From a checkpoint of a small model that answers yes/no questions on an image's attributes: encoder arch resnet_bottleneck, 3.3 epochs.
Rows from block 3 of the image encoder of a small model that answers yes/no questions on an image's attributes, named by matrix and row number. Rows with one number belong to one channel. Each number is 500 + 50 x the weight over its row's rms, rounded and kept within 0 to 999. All counts start at 0. Numbers have three digits each.
Before each channel's rows are labels from the 100 images, of 14976, where the channel reaches its highest value: "strongest on" is what is common among them. Only what is clearly more common there than usual is listed. The data: photos of plants, animals and fungi (iNaturalist).
# convs1: 3x3 conv (encoder.blocks.3.convs.1.weight, 64x64x3x3, each kernel summed), inputs 0-63
# convs2: expand pointwise conv (encoder.blocks.3.convs.2.weight, 256x64x1x1, transposed), outputs 0-85

strongest on: phylum Chordata; class Aves; order Passeriformes
convs1.6:542542551554544551541542551550531555529537540607543542534540527580539541542541552545543607508543556551550528537599561526536557539606556546555553527536545538542539542535543546534534533538541553
convs2.6:491529504477441475451528460486493478431529499427431489451425422411449450447494466421403476418489546458413544462426475466465485417494461455465467486454457459475490379468402524460479445459432445409477460465399470406547465412460413477477475446468478450427490433

strongest on: phylum Chordata; class Aves; order Passeriformes
convs1.18:475465476490465504449501468506571513576521455416510446446468561542447452458480470454457425720465506487462451593437493459528498437436426459505452566517497517517450535526463494519499539491459469
convs2.18:579584475561462526579596436473610443496553437501484460477487486497453485457429504477490513505562578534499567535427585454566531437565595433436483478530441597495577482510550472474529513443442491456592455449479455461463426480593487452509602500553459427514500494

strongest on: phylum Arthropoda; class Insecta
convs1.14:442441437450443442445464440449450437456455437532455444439444443509446443445462449447444523528446452446448439440522447432463452442525472451456443447454447463458441461458440457455463471459439440
convs2.14:572503547428540552473523483543564452504528462507507526491498478472552508481426582501463501487477376512493482555520571517511389514623467524478405410468526496569458441503439488505387474483470517464511554496481529483504494474463516510382436477427617521505529492

strongest on: phylum Chordata; class Aves
convs1.22:544547553548547553546538547555517558524537556608542549546545525566546546546544550546548604470546552550556542533598549539530552549603556547551549520537553532536546538523544545530525532534547546
convs2.22:480529491465428480443519477471473476429526511410411493466408408426460470466502489411431482429481533473401521465460461462454488415487476458477501506451461452474475398481425547453481430444447427414487474466406463401528447406466434486485474464456494454424500439

strongest on: phylum Arthropoda; class Insecta
convs1.45:446444440448444442442461439444470439472460443552448440442442466520444444442456443447441545515449450444449444454541444440462447443545462450448447467459443463461443457461441451457460462458443439
convs2.45:573524583398536548462523476540574441525541489502499537474505492484527468464428560500478504503498375506506493557512577490491393489635479510472439407450507488560482447530453500535424460482459509456502534479490506492501484486478505504369438467414581497502516514

strongest on: class Insecta; order Lepidoptera
convs1.38:446453440442453458454446456456432454433451444512447453444448446508443454453448445453450506545450449446446442430503441444456449449507446448446445444452454457444446458455452445453455447450445450
convs2.38:576499550430517567493529497542558444506538466524540516465510463485499531467413604512477499502494387611459468530521579484503408523614502489496428343471491495540507534561494440527417468508466551503487525474494479488491472497503501521388448474448675487488702509

strongest on: class Aves; order Passeriformes
convs1.52:552543541489542494527489496507574506559491549565507530571566567258537546551488543542530570509544508505519570500622509565495501532570490521471520548498526486456552475509548493494482501506528509
convs2.52:571556472554474468553553437422568425521561527432422562512437485511464469433446468438512529516576505506469580546445561451591565443541578461448532508538455585479526496549494474518577485427477418475536437447503459518491425467593441428510587467565438457538466513

strongest on: phylum Chordata; class Aves; order Passeriformes
convs1.5:507508511527510530490563512514590526573579499554531500502505566599499497505519512501512539727505539513498483564549513496551531488542470510515502555578515566584504546572506531570560560569506496
convs2.5:545561546518466532439542426509544457442554544506508532432494436420477410428490492503420549425549526512450525535474531431442489438526472430433518511469433493461468512521482543451475459468462520468480427435421428426512420429493475404506515426505458429462459431

strongest on: phylum Chordata; class Aves; order Passeriformes
convs1.7:539526532526531550533537535546597530583559526591549519534533595533536529525526533534535584475546543536520528575583531538563539534580570546525515588559537562544524561572529537562559552550532533
convs2.7:545554495459458490509568459451532493484564512446441475406419430509452434466508515392513496506592460515421573532479533460529444465505548450462536466450451523516496483489569462500458464411467454497538473479505460470433456435542475446471496404463525456361508509

strongest on: order Lepidoptera
convs1.39:450452446448450448452449454448434451434449451510447451446451437506447451451451450451450506539450449452454445434506449444449451452509443448446449434449445452446449450452451447449451446451448448
convs2.39:566500551434536574500522500539549447515529470515526523475523467493509549475425667520475496519491387601481456537531572487503412524617490493497472369460493487553535523578495451543423478498475525518489548471495482489475481496492503517417429474443632489503675531

strongest on: phylum Arthropoda; class Insecta; order Lepidoptera
convs1.10:455457439441456454456443449458465446459445452567448453453452469540452457455446449454453562534458452450462451445564444449449451456560452459450446468445445445439450454451452441446447447438450450
convs2.10:574572532448487528496578422503583414512547503489477531426434452491482477439403536429483480504554430486454591548475580463492399481574502469435475435445461495529471429491451450525416468451427492448480472428500472469509457486529465440422478466450517464473501514

strongest on: phylum Arthropoda; class Insecta; order Lepidoptera
convs1.61:446453448445449453451447454451438450439446447517451455446447442510444451452452447450451515538447447449452449439513445448451450446514443451445445437450451449447450452449453448448448447449446451
convs2.61:569500551408559565495522498535556446517538470497510518477513470485501533469425638514469497510496369580467463548531570484501408515617495495495451342466494482550517498565490452527418464501467503505484539469487477477467473481487499515387433479422656492494657520

strongest on: order Lepidoptera
convs1.41:448451438444452457452448457454443453439447447519447453441446452505442451451447446453449516550452450449450438435512447437453451449515440449445449443452447453448446455453451445453458446450443453
convs2.41:579504543431513556498538491556567446518541466518524516472510466486497510467411589511469518502503385603467467527510582481510416515626492480490428331458485501533519527554496449533414456507471538503488514475492474475479471495495496510387456481449656478489681510

strongest on: phylum Arthropoda; class Insecta
convs1.35:450448441444450460452452444458470453473457450574447446446447470537442450450449446446441568497449451444450446468572449450458450446568472444453448470456451455457444459452447443455453454452448446
convs2.35:568529572355529527464522470517583424536551516496487519447491501503480459461422538488494497515511380500516515528492574480469447472591488493474450418420492477556472444526445511545478465484442486449497501453495479494493473498466494490383452463393555489491508522

strongest on: class Aves; phylum Chordata; order Passeriformes
convs1.47:545548547543547550542546551549542555541545547600544546536544536575541543547531549545545600510543551550556542544597549530532550540600539543544549533543543536541547546537548545547542545543548553
convs2.47:476525534482448495437508470468482480423530559426414520473441422414434443460498471439409509420505512471412519469451466448453475446485458457471475513453455439461460401487398538448472410448448448405461461464405443407541467399438425467500467417472482442471476435

strongest on: phylum Arthropoda; class Insecta
convs1.26:445450448449448448448453449447439445442451447528451450447448444517448447449457449445445522522445447447449452440522449449451446445524453445447446440452445452449449451451450450453453449452448444
convs2.26:559496571395557554486509509547545448523534485504511527486502476488522523483429659514476504515480367587487470550529566496501411516618489510504475353450514471563528489564483476531419462495476511502486553486482499491496480479486516519394418478400623512515557523

strongest on: phylum Arthropoda; class Insecta
convs1.11:452451429435453458456446452465475457474448451566439446446448490542451455454440444452449560525456447442445445446562444445463443455560446458447452484452451459446443469460447432448450457445449452
convs2.11:599575504465539520498588428519619356504540482519503542426455457477507485445392514472473480493492415500476552521468600483523464468596525485428459432459475517537513439468450483519462473439430497445479486421490481464531463514510486447400495438485518488469537498

strongest on: phylum Arthropoda; class Insecta
convs1.4:446449425451455470455468459464489469485466440595444452433439511546440449453444447450464581565453469453443428462585460427470464442582441462468446499470450465472441483473446444462460471465442449
convs2.4:579551557443533530483575434511590384513590541493500559461467501496475457415377500481494538499555452517474549561478574448475462457595504452438499430393449505523521509559468445529478453485464501479493457425500449494483428462493464448412504466449500448513488504

strongest on: phylum Chordata; class Aves; order Passeriformes
convs1.19:496497500487499463496533466468655403616533504405538504527499586345529483493525500506505409583529498519476524577466482535540497519436568536509470595515487517514491490552497509539552576515505480
convs2.19:591584447560521448572563455457583440498565485463465538515479481482478520449453513487482520492544547504492575539453591449628526439538607459459512513533445607481624520516514445495530478455475440487569468475459463477487423472613502455535618471571486449555510484

strongest on: phylum Chordata; class Aves
convs1.55:538541547537540517538542531521552523554528544599532542541538533639535534535535536541529628571538519532556541551641533541526521539629498530531543533524534521523539517522531537529535530527546540
convs2.55:511519467497439439542525435509511483428536442474522412418503446389422463473539481477405420419511519510458534426490501396511454479477499412443443480469408485458529514449521505426456439433464461480565439465394403393474458468512479419512509487485492412434511409

strongest on: phylum Arthropoda; class Insecta
convs1.53:446447440443448463441452457466479453474468441556461441440441472573440444444430444445440552594452457448443437463554446441465458440549479455450452465466456465454439470479447445473470461456443460
convs2.53:519495461476462469493502418476531378466481404453494416439448449462475484413401501469459402476506479508438512486464513459516467462516516456419426463477461484506524494478471499480485411444447454474473482420469449438548424400530479439447493449475535463526524470

strongest on: class Aves; order Passeriformes
convs1.31:526541560545529515537542524512499525508536536645536526520527500609528533535554539533518650537519532539565535526645531527514536525653485513533544516528531518532541513511536544535526513531536539
convs2.31:477528499488443463447515444514493511435523484457471466409447411392391430425532463443399467404491528492411497465442458398463490451488470415444467491461411463445496470468491518441478437468432488469475450426403389400523480423463392443503484463474482409420485415

strongest on: order Lepidoptera
convs1.30:450452445445451451453446452454432449434449448509447451447448437506450453453450447452450508535451447449451446435509445446450449451509446449444447436451449452447449452448450449449450447449449448
convs2.30:568498550429542565502522494544554447515531473501515518475513461482509539474430666516471500520493384604480467536534565484504410518603493496494452350462498487552545504566498457533418471501472512505493547481488482486482480496486506518402440475438651495499677522

strongest on: phylum Arthropoda; class Insecta; order Lepidoptera
convs1.51:449452446448447451449447449452435453439448451522448446446448442506449452451455448450445517521451442445449448436517445453453443448517456446445447442449452454446447451448449446450449451448449447
convs2.51:567506569411541547494524495551557449508538487503511517477506481482500508482433621525470501514489374600496478535530568497506406514613495512500444349459506488555527481560489477522411472500472512503488552482489489489506488502490518519397446471417657508497603509

strongest on: phylum Chordata; class Aves; order Passeriformes
convs1.56:539539543542537548537537545551567550568542533598555530537534551607540530534524544538539598554540549545536533578592549536536548529599543545544541544541546536534537543543541545541536541533545552
convs2.56:510545546477428521434519445474510456413559558436419517448466430423437462448475501448428499417508499467428537480446497471436465439511441460450505504461463450474464427516438553437470427452405452388473464445407462418561453417469440455514480430478482460458509425

strongest on: phylum Chordata; class Aves; order Passeriformes
convs1.46:538530527528533552534546540546595535580564528581543524530534595527533530528518535532535576485544542537520526563576536530572542534576567546532521586564534570553524567574531535565564558557531537
convs2.46:539548497464459489512561460451531497484567517439435460392423428512449440467507526389509490506588464515420570531481529465524446463499546457463532475451456516517500485489563470504456460420468453499547471471502465474439455429540474446476494415461528464356502508

strongest on: class Insecta; phylum Arthropoda
convs1.23:447446437440448456441451439455465452464462445538443438440443470522440446446446441445437533513448447442446438454537440444468445442534457444446440473460450466455440466465442439459461459457442442
convs2.23:583521565395531568472537473553571419515547505509518543468519475482488456462406514515472502510487375515506514564500596487469393489632488482485424391436477497553486471529456496530411477488446517446506495466492485485521473502482504496371454455420549474514549507

strongest on: phylum Arthropoda; class Insecta
convs1.44:440442443449441447443459440450467442473460443556453443443440465525444443439461443445446551513446449446451443456546446440463450444549466450455442464459447464461440455456438453460459462457444437
convs2.44:570526576375536551461530477523571440520548494494489536485487486495525480471428560482476512506512384494491501553513578493494381491616480510474448417451506480558466440533443476529413468472460499453506531479483500493493491484483507496370431474392591503486492510

strongest on: class Insecta; phylum Arthropoda
convs1.8:442440430447443451445464441445473450474468437528443437434438477516437440439448442442444519529445451443441433441520455428469449440521447444455450476470439468467437466477438441471470463467437441
convs2.8:576501545448545580482540472595547438531537476523532540471531487482512461456406564521473540491502450560508488562510587471495389495629459483479433404399479501564516508559465496535411458487472547467522517490494468486516468474481520498395472456449559480517577500

strongest on: phylum Chordata; class Aves; order Passeriformes
convs1.21:536532545524534543543539530554606534613537533525554527540531602526547538530532538537522542597543536534531542617561529547554533540540525542526536605541560543526538548560530538548540554530540546
convs2.21:560562404530505430545577460445569483502552403447438425510409489495466437471486517400496438508554515504472558463424554459601528437523595442471476470514438579483563491438558423499526485451488433491617442489492464485404468463592483443444588508541477436492508490

strongest on: phylum Chordata; class Aves; order Passeriformes
convs1.54:531521535526525544517528522540617531591566525567559526528530599545520527522530522525529567539534538529521518619574529539554539526565563536539505595566544563549518550571531535574570550555519519
convs2.54:526556475470440480512556455439521493488556513426436492471410478510424408470507515389510501511606479500432562531473516425534458458505545406444559478469412512507516485505541473503468476447486441495591417471508423485422462461531469416474497449474524411407489503

strongest on: phylum Arthropoda; class Insecta
convs1.27:450451433438456451447459447453477458474459450577441457445452479548442451452449446451449570519456450442450437462575447442462448450571453450454447474458448466457442458463449440457454463463443447
convs2.27:564573537395521555464557449508577397515567504499482590475447474502511456441400506455491508501519417493490565567490562469479433464578478469453442443400468489575476439522406466537440470448447487451523478446498464483484453503484488471395451478405524470480502507

strongest on: class Insecta; phylum Arthropoda
convs1.62:454457442435455452457445451455452443454443454537451449446453452513444452452451446453445538535454452449457446462538437448447452452536451449444445450443456442439447450441453448445446445442448454
convs2.62:604532559396523562489559479539600422507564468491497529470486459478509494464414538481456529498530381539449494550495596470510397493617507471481444361461473509529510471551474442517414438500457504487497513458490457473478457467501482499363471496421579476462553512

strongest on: phylum Arthropoda; class Insecta
convs1.15:445449447453447445448455447445440445445450447528450448445448445517447447447455448445445523520443446445449451438522451447454445447522452447448443440452448452453450451454449452452456450455448444
convs2.15:560496572394559560482509504556550452523534486507509531483510479486522520478427652512475505516486374580496472553532562495504410517619494514503474350456515461568523482566482478539422464498471514495491555488484501487493485491489519523382410469403622516517570522

strongest on: phylum Arthropoda; class Insecta; order Lepidoptera
convs1.57:442444450448442445441463438447463439470458443554454441445441459522444445441461446443441549507444449443452446452545447441461451443550472446451441458459446463461441459458440457456462463463444437
convs2.57:561513585398549550463520484523568446521543481491485533485482485489535484476431555482472504503489367492499492547514570502495386496616466524480438438454527480566457426515435494530417469480462498458503550495481519488488495487468515506387427471413594517507484516

strongest on: phylum Arthropoda; class Insecta
convs1.9:442447456445446456445455445454469453467453446569454446442448468522441447448461449444436561497442449450462447466562443447454455442560474441448452471449455452451444452451448453451454444450438450
convs2.9:567559582390549529453525487507588414523555505503466545470457492505513473468414554460491518505501406510511536542493560515477425473556490508482468457416509479572471401517426513545457477456467493449526516474491504486478482507454504514412455466404540504489488513

strongest on: phylum Arthropoda; class Insecta
convs1.17:439440442449441440442461440447464440467462437549455442443441458518445439441463444441443543515441450447453449452538445444462449440545467449454446458460443461461444457459443455460463468458442438
convs2.17:565513563401527552466519478538564448514537469501499535484496487479538489473438546501464502498485355490499481556520566504498392506628471522474428417450515478574460435519443487521408467482465504458502542489482515490507493483473510500366426472411592509505505507

strongest on: phylum Chordata; class Aves; order Passeriformes
convs1.24:528540555544533528535548532524526531530541535635545525528527520615531531532550542532523632542525541540554534549627538527530545525633506524541545526541535531536541530531535552539534530537538542
convs2.24:478526491488452477454524442503490495437529499447461465397454418409414448427520456451406450415495530482408509467434462406465498437496470430431475486460426461455488439474472526449482435463423476438472463425403405394534471402469374451511487451476486431425478424

strongest on: phylum Arthropoda; class Insecta
convs1.58:451446456446448451445442445450482444476451449541459440448448470543449447444444449447446543567453452448446448494554447451449452446542470452448439467448447447444443451450449452451445449442452448
convs2.58:562550450506467483517563433465556428474529471455483410421437453465457469436449525456460457470596455547440531502492543455533476492531536439413518452507450519475503517500511450481500413374460452471519454449467450434525445416569441425435530416517506444463490475

strongest on: phylum Chordata; class Aves; order Passeriformes
convs1.48:545545535540549542536542545542567533565545542423555549546545561411543544542545545544551418499549553546541545564423543544538551542421557554552531558546541540544546550550545546538545555543543540
convs2.48:524559428532516462565555467469532517481516394409445416496426491495429490442523516400495424500517531501435535492468529467583470471504579461455520497541464562424630497442550383472484462451494414485599491422477482490376471422566435445501549526521496444479554485

strongest on: phylum Chordata; class Aves; order Passeriformes
convs1.63:495470429475473525490496518515522522539522472468461458473472600467481471484433466466496457772483493467423477440475493467556488473439477514474482585526458551524468565524472447475492522487487485
convs2.63:583559514537479524611569461493601393485517477541520503448526496473498494466419506545478536491554549571531572527407579454581522425541588448458514486504444569497603481492592481457524549426439518456604480468474467462449432541587519469518570507533448454474540480

strongest on: phylum Chordata; class Aves; order Passeriformes
convs1.37:547545539548551550544551552542565557564565543451546546528545565484532541545530544548536451521543538548550531560438546524560545537456579529543565566564531564566538551565551543574568540561536562
convs2.37:478538560452495526399502471481488495455526560439432514472438440474458422454514563411447559469496492494430526547454480468456449438492467463488547535479461431493481507529502615469440496407446474482522472433422457436520442433435453478494455423439504465474530474