python train.py --model="model that answers yes/no questions on an image's attributes" --dataset="photos of plants, animals and fungi (iNaturalist)" --train_examples=155796 --image_size=24 --crop_scale_min=1 --horizontal_flip=true --cutout=0.25 --questions_per_image=4 --encoder_arch="resnet_bottleneck" --encoder_norm="batchnorm" --encoder_activation="gelu" --encoder_padding_mode="replicate" --encoder_drop_path=0.1 --encoder_depths=[2, 3, 3] --encoder_kernel_size=3 --encoder_stem="single" --encoder_avg_pool_shortcut=true --encoder_widths=[128, 256, 512] --fusion="cross_attention" --fusion_encoder_width=192 --fusion_encoder_layers=6 --fusion_encoder_norm="layernorm" --fusion_encoder_norm_position="pre" --fusion_encoder_activation="gelu" --fusion_encoder_mlp_ratio=6 --fusion_encoder_head_dim=16 --fusion_encoder_fused_qkv=false --fusion_encoder_bias="none" --fusion_encoder_qk_norm=false --fusion_encoder_parallel_block=false --fusion_encoder_inner_norm=false --fusion_encoder_positions="rope" --fusion_encoder_cross_attention_every=1 --init="trunc_normal_002" --residual_init="none" --optimizer="cautious_adamw" --lr=0.0013 --beta1=0.9 --beta2=0.95 --eps=1e-10 --grad_clip=1.0 --steps=8100 --batch_size=64 --epochs=3.3 --lr_schedule="wsd" --decay_fraction=0.3 --final_lr_fraction=0.1 --warmup_steps=400 --weight_decay=0.3
Rows from block 2 of the fusion encoder, named by matrix and row number. Rows with one number belong to one attention dimension. Each number is 500 + 25 x the weight over the matrix's rms, rounded and kept within 0 to 999. All counts start at 0. Numbers have three digits each.
# v: cross-attention value (fusion_encoder.blocks.2.cross_attn.v.weight, 192x512), inputs 64-127
# proj: cross-attention output (fusion_encoder.blocks.2.cross_attn.proj.weight, 192x192, transposed), outputs 64-127
v.107:479476486523508506527472548541539527507501497501502484507513491526461479508484488480489468523466518454470550512512449535491494477465514523510542477481455496518484527523516515515513527514479480
proj.107:488455544497494533502528512542466492455519458471518444488470497479553468465494506505544521497509502497516466514527463520478462493509499503513490468544489549473537466476507463482472470512515442
v.108:517523517506491506472521450470494478517500490529503514494508501476523524518518516523496528493508490537512474499499527476485523527513508508504494515499509493510515507466509490480504515520533511
proj.108:513527475521482479514497483476514496514506523480488508500522491503469502529508505482466494515502468522478514478488530511517546490506520494502510528476510473520473517494479529511524504500498528
v.109:514525515480492490490548463459464484488503498514501510489490501475526531495507513522510536479539483546536446499476541467521505522521491490498466522522544501504512473486479488474487485463510536
proj.109:535544451503502465507458495460527512558460532520489544520545508532438544533517500498465481499486510503474538496474544466520557507489499504490507537454523427521476537530502538509524531495496545
v.110:493466476511502496513454534535534511512489508490495488495500488525471471493477474473475477508454515452483541497524457536481499466480505497480544490471456496511487531523511485520518512511470466
proj.110:478474532492502523490517513546482502461523466472491469493477500479550481478506497511525508493503496490521470497516459531486465504504489495497490465531490563478515482485485487497471482501499459
v.111:504465474498506500505458523525530511517490497497485490488498494519485466493470477469477478493454515456495529489523484523484497477481504490481531500477447490506489524520511491497522503523478471
proj.111:483474522487499518483504521540490503476518473484485474497485495486531494490506502509512502493510489489514474496510472532493473495505493498484497473517495551484520494498490495501467495494501476
v.112:491558568525517507446532444510511503470499503560527523525453515520490547532549518567507479500526491505490501548452526440528509523566519535523498466467475480467508497484531506507504433450443493
proj.112:515484510524469555475488488428456472458502546504544486449469506491483488476492511466543540534501479537532497510521485525498494499484535479483516529536466505526496480497489489482524466548531520
v.113:493537546513524493462518445502511490453503502531521514513474504507494529527538505548522476482521486508527501522473504446516507528557512516508506467450471499484509498485520484492506445474452506
proj.113:502473507514468548472485479442476478461502530497533496475482500494487471493487490482527516516509494518508492520513492535477501493493517478474507528528485521524504494494491486488522480526526509
v.114:509455442481485504546465544493484501527499498448476479477535495483506459466449494438495528507477511486494498458545483551470492482435479472480494533549527512532496497508475499498492561548555500
proj.114:507516492481537444531512520574535531536498467499458506537530495517514519525518505528467475476492521472479506484475515465513508509510473524519495466463525491471502518491509522517479526462473493
v.115:493552560520516499452533453508518501471502499560525523527464509516497541540550507567505477502522488510501504543454518448531506520563522528522504464451474487467508504491529504502508434455443501
proj.115:500485513523468557464491483423467470461495542497542490458469499488487485476486491471537525526506481530530499513526486530490495490488530476484508531536469505529497478506493480485525472538527509
v.116:512455440477487506539464543491479498532497502446480479478528498485501461461452500440493531503476511486487496462546486549470492478442476474476495531558523505530497488504479502502494558541554495
proj.116:512519492481533447539506529577524532534503466501459498530528499520518523528516515523465482479489520473480514486465517468513507515508475517518495467465527486469497523496504519517472523469477496
v.117:495556569520515502448534453508519502476500501561523526524455513521493542536549518565507476497521491510493504553451528442532509522565524530519503473463475485464505504487535502508505433452445491
proj.117:509486515518469563475487491420458468461503549499542487453470504489483485472490502467541535530503474536533500512525485533495486494487534479483512528539467503523496485501489484482526468547532521
v.118:522454447476490516533470542495463495523502510453479483491525500491505466460458507453501540514478512477470501462547491542474507482442465481470490518567524489521500488501474512509498546526543484
proj.118:525515493474523453540511538571522531531494468506469499511526509516516524532523527517472492480478526479489522490450525466515507522496481505521509468464525488471495523490503522526468516468484501
v.119:508459472469503489535493499491507485505493501468489485478515482493505463512464456468520484459512494502560489489517449520499480515466505507486522540488510563510509517523485487482493534553508507
proj.119:488500521469501517522460511510518522512501488519492501528512496502526482506466495514510471484523518485492498505499483528480502485511484499477493476486512527477531509503496494526469498474488482
v.120:512450440478486504541461540491477496532499502446479479477530500484501457460449500440496530503478512486489497459546483550469491478439472472472495533557524504530498488505476499499493558543553494
proj.120:513518490480531448539506527573526533536501464506457497532531498522517524529519515527463480477485523472479510486463519470512507514505474518520496463464528492467498522490506522520469526465476494
v.121:508452443479483501551468547495490504533502494450473481477536492483507462467453493438493522506477510492496496460539487555474490479437486468482501537542527514528493503513474498495491561550558503
proj.121:501518494482539445531515515573530531539508464500456506537527497510511518518516504526467476478497514472475502486483508468513503505511472527516490466468526491474506516496512515515477528464472492
v.122:506515515525484498490488519511500520513492490520483504522511497514497539490516529525474518546492508500463514499481535494499509490521504492510483483518491469484481497488505507519502488469509493
proj.122:470508491520495473488541502509503499496501484494494500489487504494502523495527501494487509505478472506511504469496519490526474516492504499513503496500501478492475486505503499496509499504497498
v.123:491548557519515496456536455507516498469501502552525519523466505516494541537550504564508473497522488514504503539456517445530507520565520528519504467451472489470507505492527503501510440453442501
proj.123:495483511519465557469489479425468470461497535498541494463472502485485482476484491474539525526510478529521497518527488533484493491488527474479510535533474506529497482513487475483524476538528512
v.124:501454450465489473533477525503512486486493512447493493467505464472491466494453457449489499480483499470569505457523471535481478482444509490488521539470534552520510533527450488482512543552524507
proj.124:457505497477506483484496513539548519516493462486479523545520471491533482500488470524465450478517520474486498493506501505493505484536474525513459470479523508472504506511501481517494515475457426
v.125:509432448473492505539483510499477494485493508453489470463500473478487459486456486446509516450496500489522494464512443542475493508448496499464496536491511519519525498500449495481491543526499504
proj.125:494505501473515464505459512546543526512494462482474514540537490498540492524485474529475440473500536470483505498498506510489529509514473519513480468466531533471507531490494482522482528457449451
v.126:493555565523519507450528447510511503472504501561516525532458511519496551534552513566504484499530487504493507554450527439531512522560529538528499464463476486466504498487532505507505435451445499
proj.126:514479507528476558463492486423455464452500546508546489454465498487484478473488508469542534531504477535542499512529484519490489492490533483489513521534467503522504479490497488484529467549533513
v.127:489558567522516504454538457511526507486504497556517520532466511522502546536555507558509472497531487517502504557453532447543510514561534529534506475456475496468500511492536500503502439458454506
proj.127:493479512530477562467496474432456461457510538502546490461459502474482470461485500466544531532510472535535487513545477529491478488487535492498509532544457502524509470492498477471537465549534512
v.128:470509497494524522543503524521537516475502502481513497508517494512525533509480477485517506486532513503511526461493533515505456506483518509518528518493557513524495518501489514512509545549538515
proj.128:487477490502510471479516493535518505482529459480486493516521500486508508489510476507481477496504528491504452489527482527513528497503497485540484484522506509483503521525512504499487533468490481
v.129:469494493488488491529501513503523487456491531496529493475519489521495499498499500473501512472512486486513505455502505504505478475496483516499535513496525505539505535506503503515516541520508510
proj.129:478532488515459477512481492489519485501514494507481491525511499496505495483512460496480456500519494502517480468500471563521534482510505459476489502519496525500505515500483507489494545491476496
v.130:561502521508494491454498487480480492550502488501467519542416522488495478499534523535561507535532486491484478552483503456505515513522506466487434491521482485423511435474521482510465437489505471
proj.130:544492506516517537507513483492448471475484526489536500452468512493486471517495530470535557533472483531511511529510521469473472524478529536499531506467466470521519459466502525512551444536545531
v.131:454500490485519520551512505526542519468503518489516481483538492501506528500462473468504503476514513510516533446514523532503473490470505531527556523498562529557496556530483526496515555557524517
proj.131:475490487495485466480505514524522512497513476509478503529527503498522519496512468520468459483511528481498463484520474536515525496505480462516481475520514527484492530540493490502466554467480469
v.132:538448513511485492476486486488479462507494500501489509528438512513507474479529507507541496497526489477498485536482515466485506506524501497480466493522457497460520452464525477509497482488500478
proj.132:520500508532501541492497489493455482477486507489511473475456501485492494498500494477535549525495487524520513515523499521469505504501526501510510504477456477504528474508506540533532467522530541
v.133:525521497510485478472515501483470489534504500507488499473495490480476493496500514508483496520465499497500479524512469517500550491516516478476509492495483494475505493502506481493475469481464492
proj.133:521512507487512527509490515471504495511468537512507515484498503516497506510485517497513508494496499501487540511466514470497493504497499512472513507488505498518501483495504480490495474531498507
v.134:564503518513490489437491484477473487549502482504466525534430511487494475499529506539525496533507490495482479564487489468499527511516505462487430477512459472430518435471506485499474436471496472
proj.134:545499516513521531491508493489469487492473523500543507462467503506481487511482544482540558522484486521513540523488524448475469518488519544497527518465478473520503463459497519511536440535528535
v.135:450504473476515514549504520522525529453504503490540478469576487505503511511467481472466486478512513511523527438503516530504464493475499532520561522479543511564491549511491515501521562522507527
proj.135:465502483480493455507492510511538524508531475500469515540537490506515520485520470525463456476524517474489465476503478528531524482517475467506475478526519524475495542540505484495461549457475471
v.136:511495500504488483504501530502520502504498487530501494480532501511498511497492511493472508498433505508509504496512458525506506479513484505501515485494488502536475534533505519503508522449468504
proj.136:467556517499465546504478502456514501528506514500487476538494486512510488496471480506501474493515470495491498471495492518510509488519495482467481511515502510505490502484501478489493503499469481
v.137:469515487488524519554508521527541516480505510492540487500550497513520519514479479487498507493520512508518525451498529520512468507488510513528543514492543514534487526505481509516512546544514519
proj.137:480483494493503474491512497512511509489519466509493482523525497491512507481518481507482483491513528491495453494534477514511517489505491482525477479523507523484506525527497496495478544469487481
v.138:448494479487506515556503514526532517450501524502526483469568484511510527503472486468486503468495509507515524440516508530501475480479498537518556516490541523564485557527483518502520562540513524
proj.138:465503493492477467493498504518527505507525480515472495532531501501523508484509465517463448485518519483496462474510474543521534486511485463520483484528514532485498533528497486494465563467477470
v.139:527476499498505509482488469486470496533495504509466512534459514488496492495512505520543477516506487503485490525481503479506510505505477488520446494509492493457507462483488502499505471506519482
proj.139:488505503500496488494519497505476498499510502492518504468501507508500495514498489484513529517492498517506482500509512476492492510491517500521522511483493486508467480490491513509541491513532509
v.140:462502500488524528545509531526539521480502511477508490504521496503522536503471473479525495486532516513514531456506542525506465505479508508524537525499562514523498537509488519503499545559543509
proj.140:479477484503501460488517493536510496484516460498479508512526508487512506493513481513469476490500537484503455492516486512507528498499488489543482478515505515487493523524506504497486540468496465
v.141:452505477476519517554509514528526531456502508486539478473572488500508512509463481466473488472515510504523531435508520533499461488480503528524566520481552517569489557517483520493515573535517524
proj.141:461495481487485462494492511515535521510520481508468517539540493510514517490519458527463449473526520469489459471505479536529527481515470458514475481518524531481487543534499488500467557454473471
v.142:544501515517483478452489489471463480524498493517476518517453505500482474496532530528502514526476486492482467564489465470500536511524498468470443476505445470442505446483509478507495439443465477
proj.142:535505518501511524524503497480471494503486529495531491469470496500482484504485535479529541520484467524503535519482521468488471513494520540481522524487484470514509461453499502492531445540523524
v.143:461513488484525513544503514521527528465507487476530482481542488500514518509467475479478491489537521506515526445502527517498464513469530524515549516490538509538494549510499509497496549530507516
proj.143:493478484478507455502512509530520522502516481498479498521534498500517511485518499524481476475512522475489466496515488513515509490507476486504481475522525505473507525525505492505469539469486486
v.144:483524482533512515461510559506527499486492556561549489484502494535531516493510506490493487479465486460501506505452480541504456458509538518526490521517507521553500517541529536559512479439451528
proj.144:466477519537482553455553474474458453458536523476537445460449500460502451455488493481521537518505488517535475499560452505511465489488519508504514524577446515522521448498504463465526435558536525
v.145:518479517469485482535481441492476500511510442437443509520500508465470489503490495514498524523540512542501492491550523458495548546480459478470503483488487479446499477459476464441487526564554475
proj.145:532534474469515446540444520517545547550467487511459553545558502542493545555519505524467455472488508475481520501439556497490546517508477485490482472419563486475467561502488535538472572441458474
v.146:480523471526505505464508537503525490482487549552547488479506488530529494497511502485496493485470480462507505511463469547502450444506535510511500511509504518543503531546508520543508487456459521
proj.146:482463507540489563451525466485467456462524519468522443475460503476503446460487476497512518507507484502506457487575465509505452490491502510499515521568453513525522466486506477470546461551532519
v.147:515479515471488485536494444495475503512508445438452511519500508464473484510491495510500512524530515539498496495548521461498541542487466482474507481484493483449496485458475466445490517561549470
proj.147:537516481466519447548450524526540547539465481525466554539548497540498552547508512517481463479494509482469523501446545496486534513509483497497488473424552484478482549499496534535477563443465471
v.148:493515480511502504464504528500528479480485545551518483477520489524531499499495492489498494492476478473525499504460473546494462453500532508510486516512505516533518536552504516544518497461455532
proj.148:470484503541466550436525471477476460480519508470507427480480506486498444487497486499504507498500481498518462469550477512520453494487498483492517526564470525531494475485489474477542463547523528
v.149:485523480523508516466506558503527500479490554559547488480506494539529513490508500487492488478463487461506505506450475539501454456512533513522491520516507514555499518543516533551506487438450528
proj.149:465474520536486554454545478479460449458536516477535447463453500464504451455495493481521538519509489516533473500559455501509460485492515509504517529574445508524525452496503467465529445558536528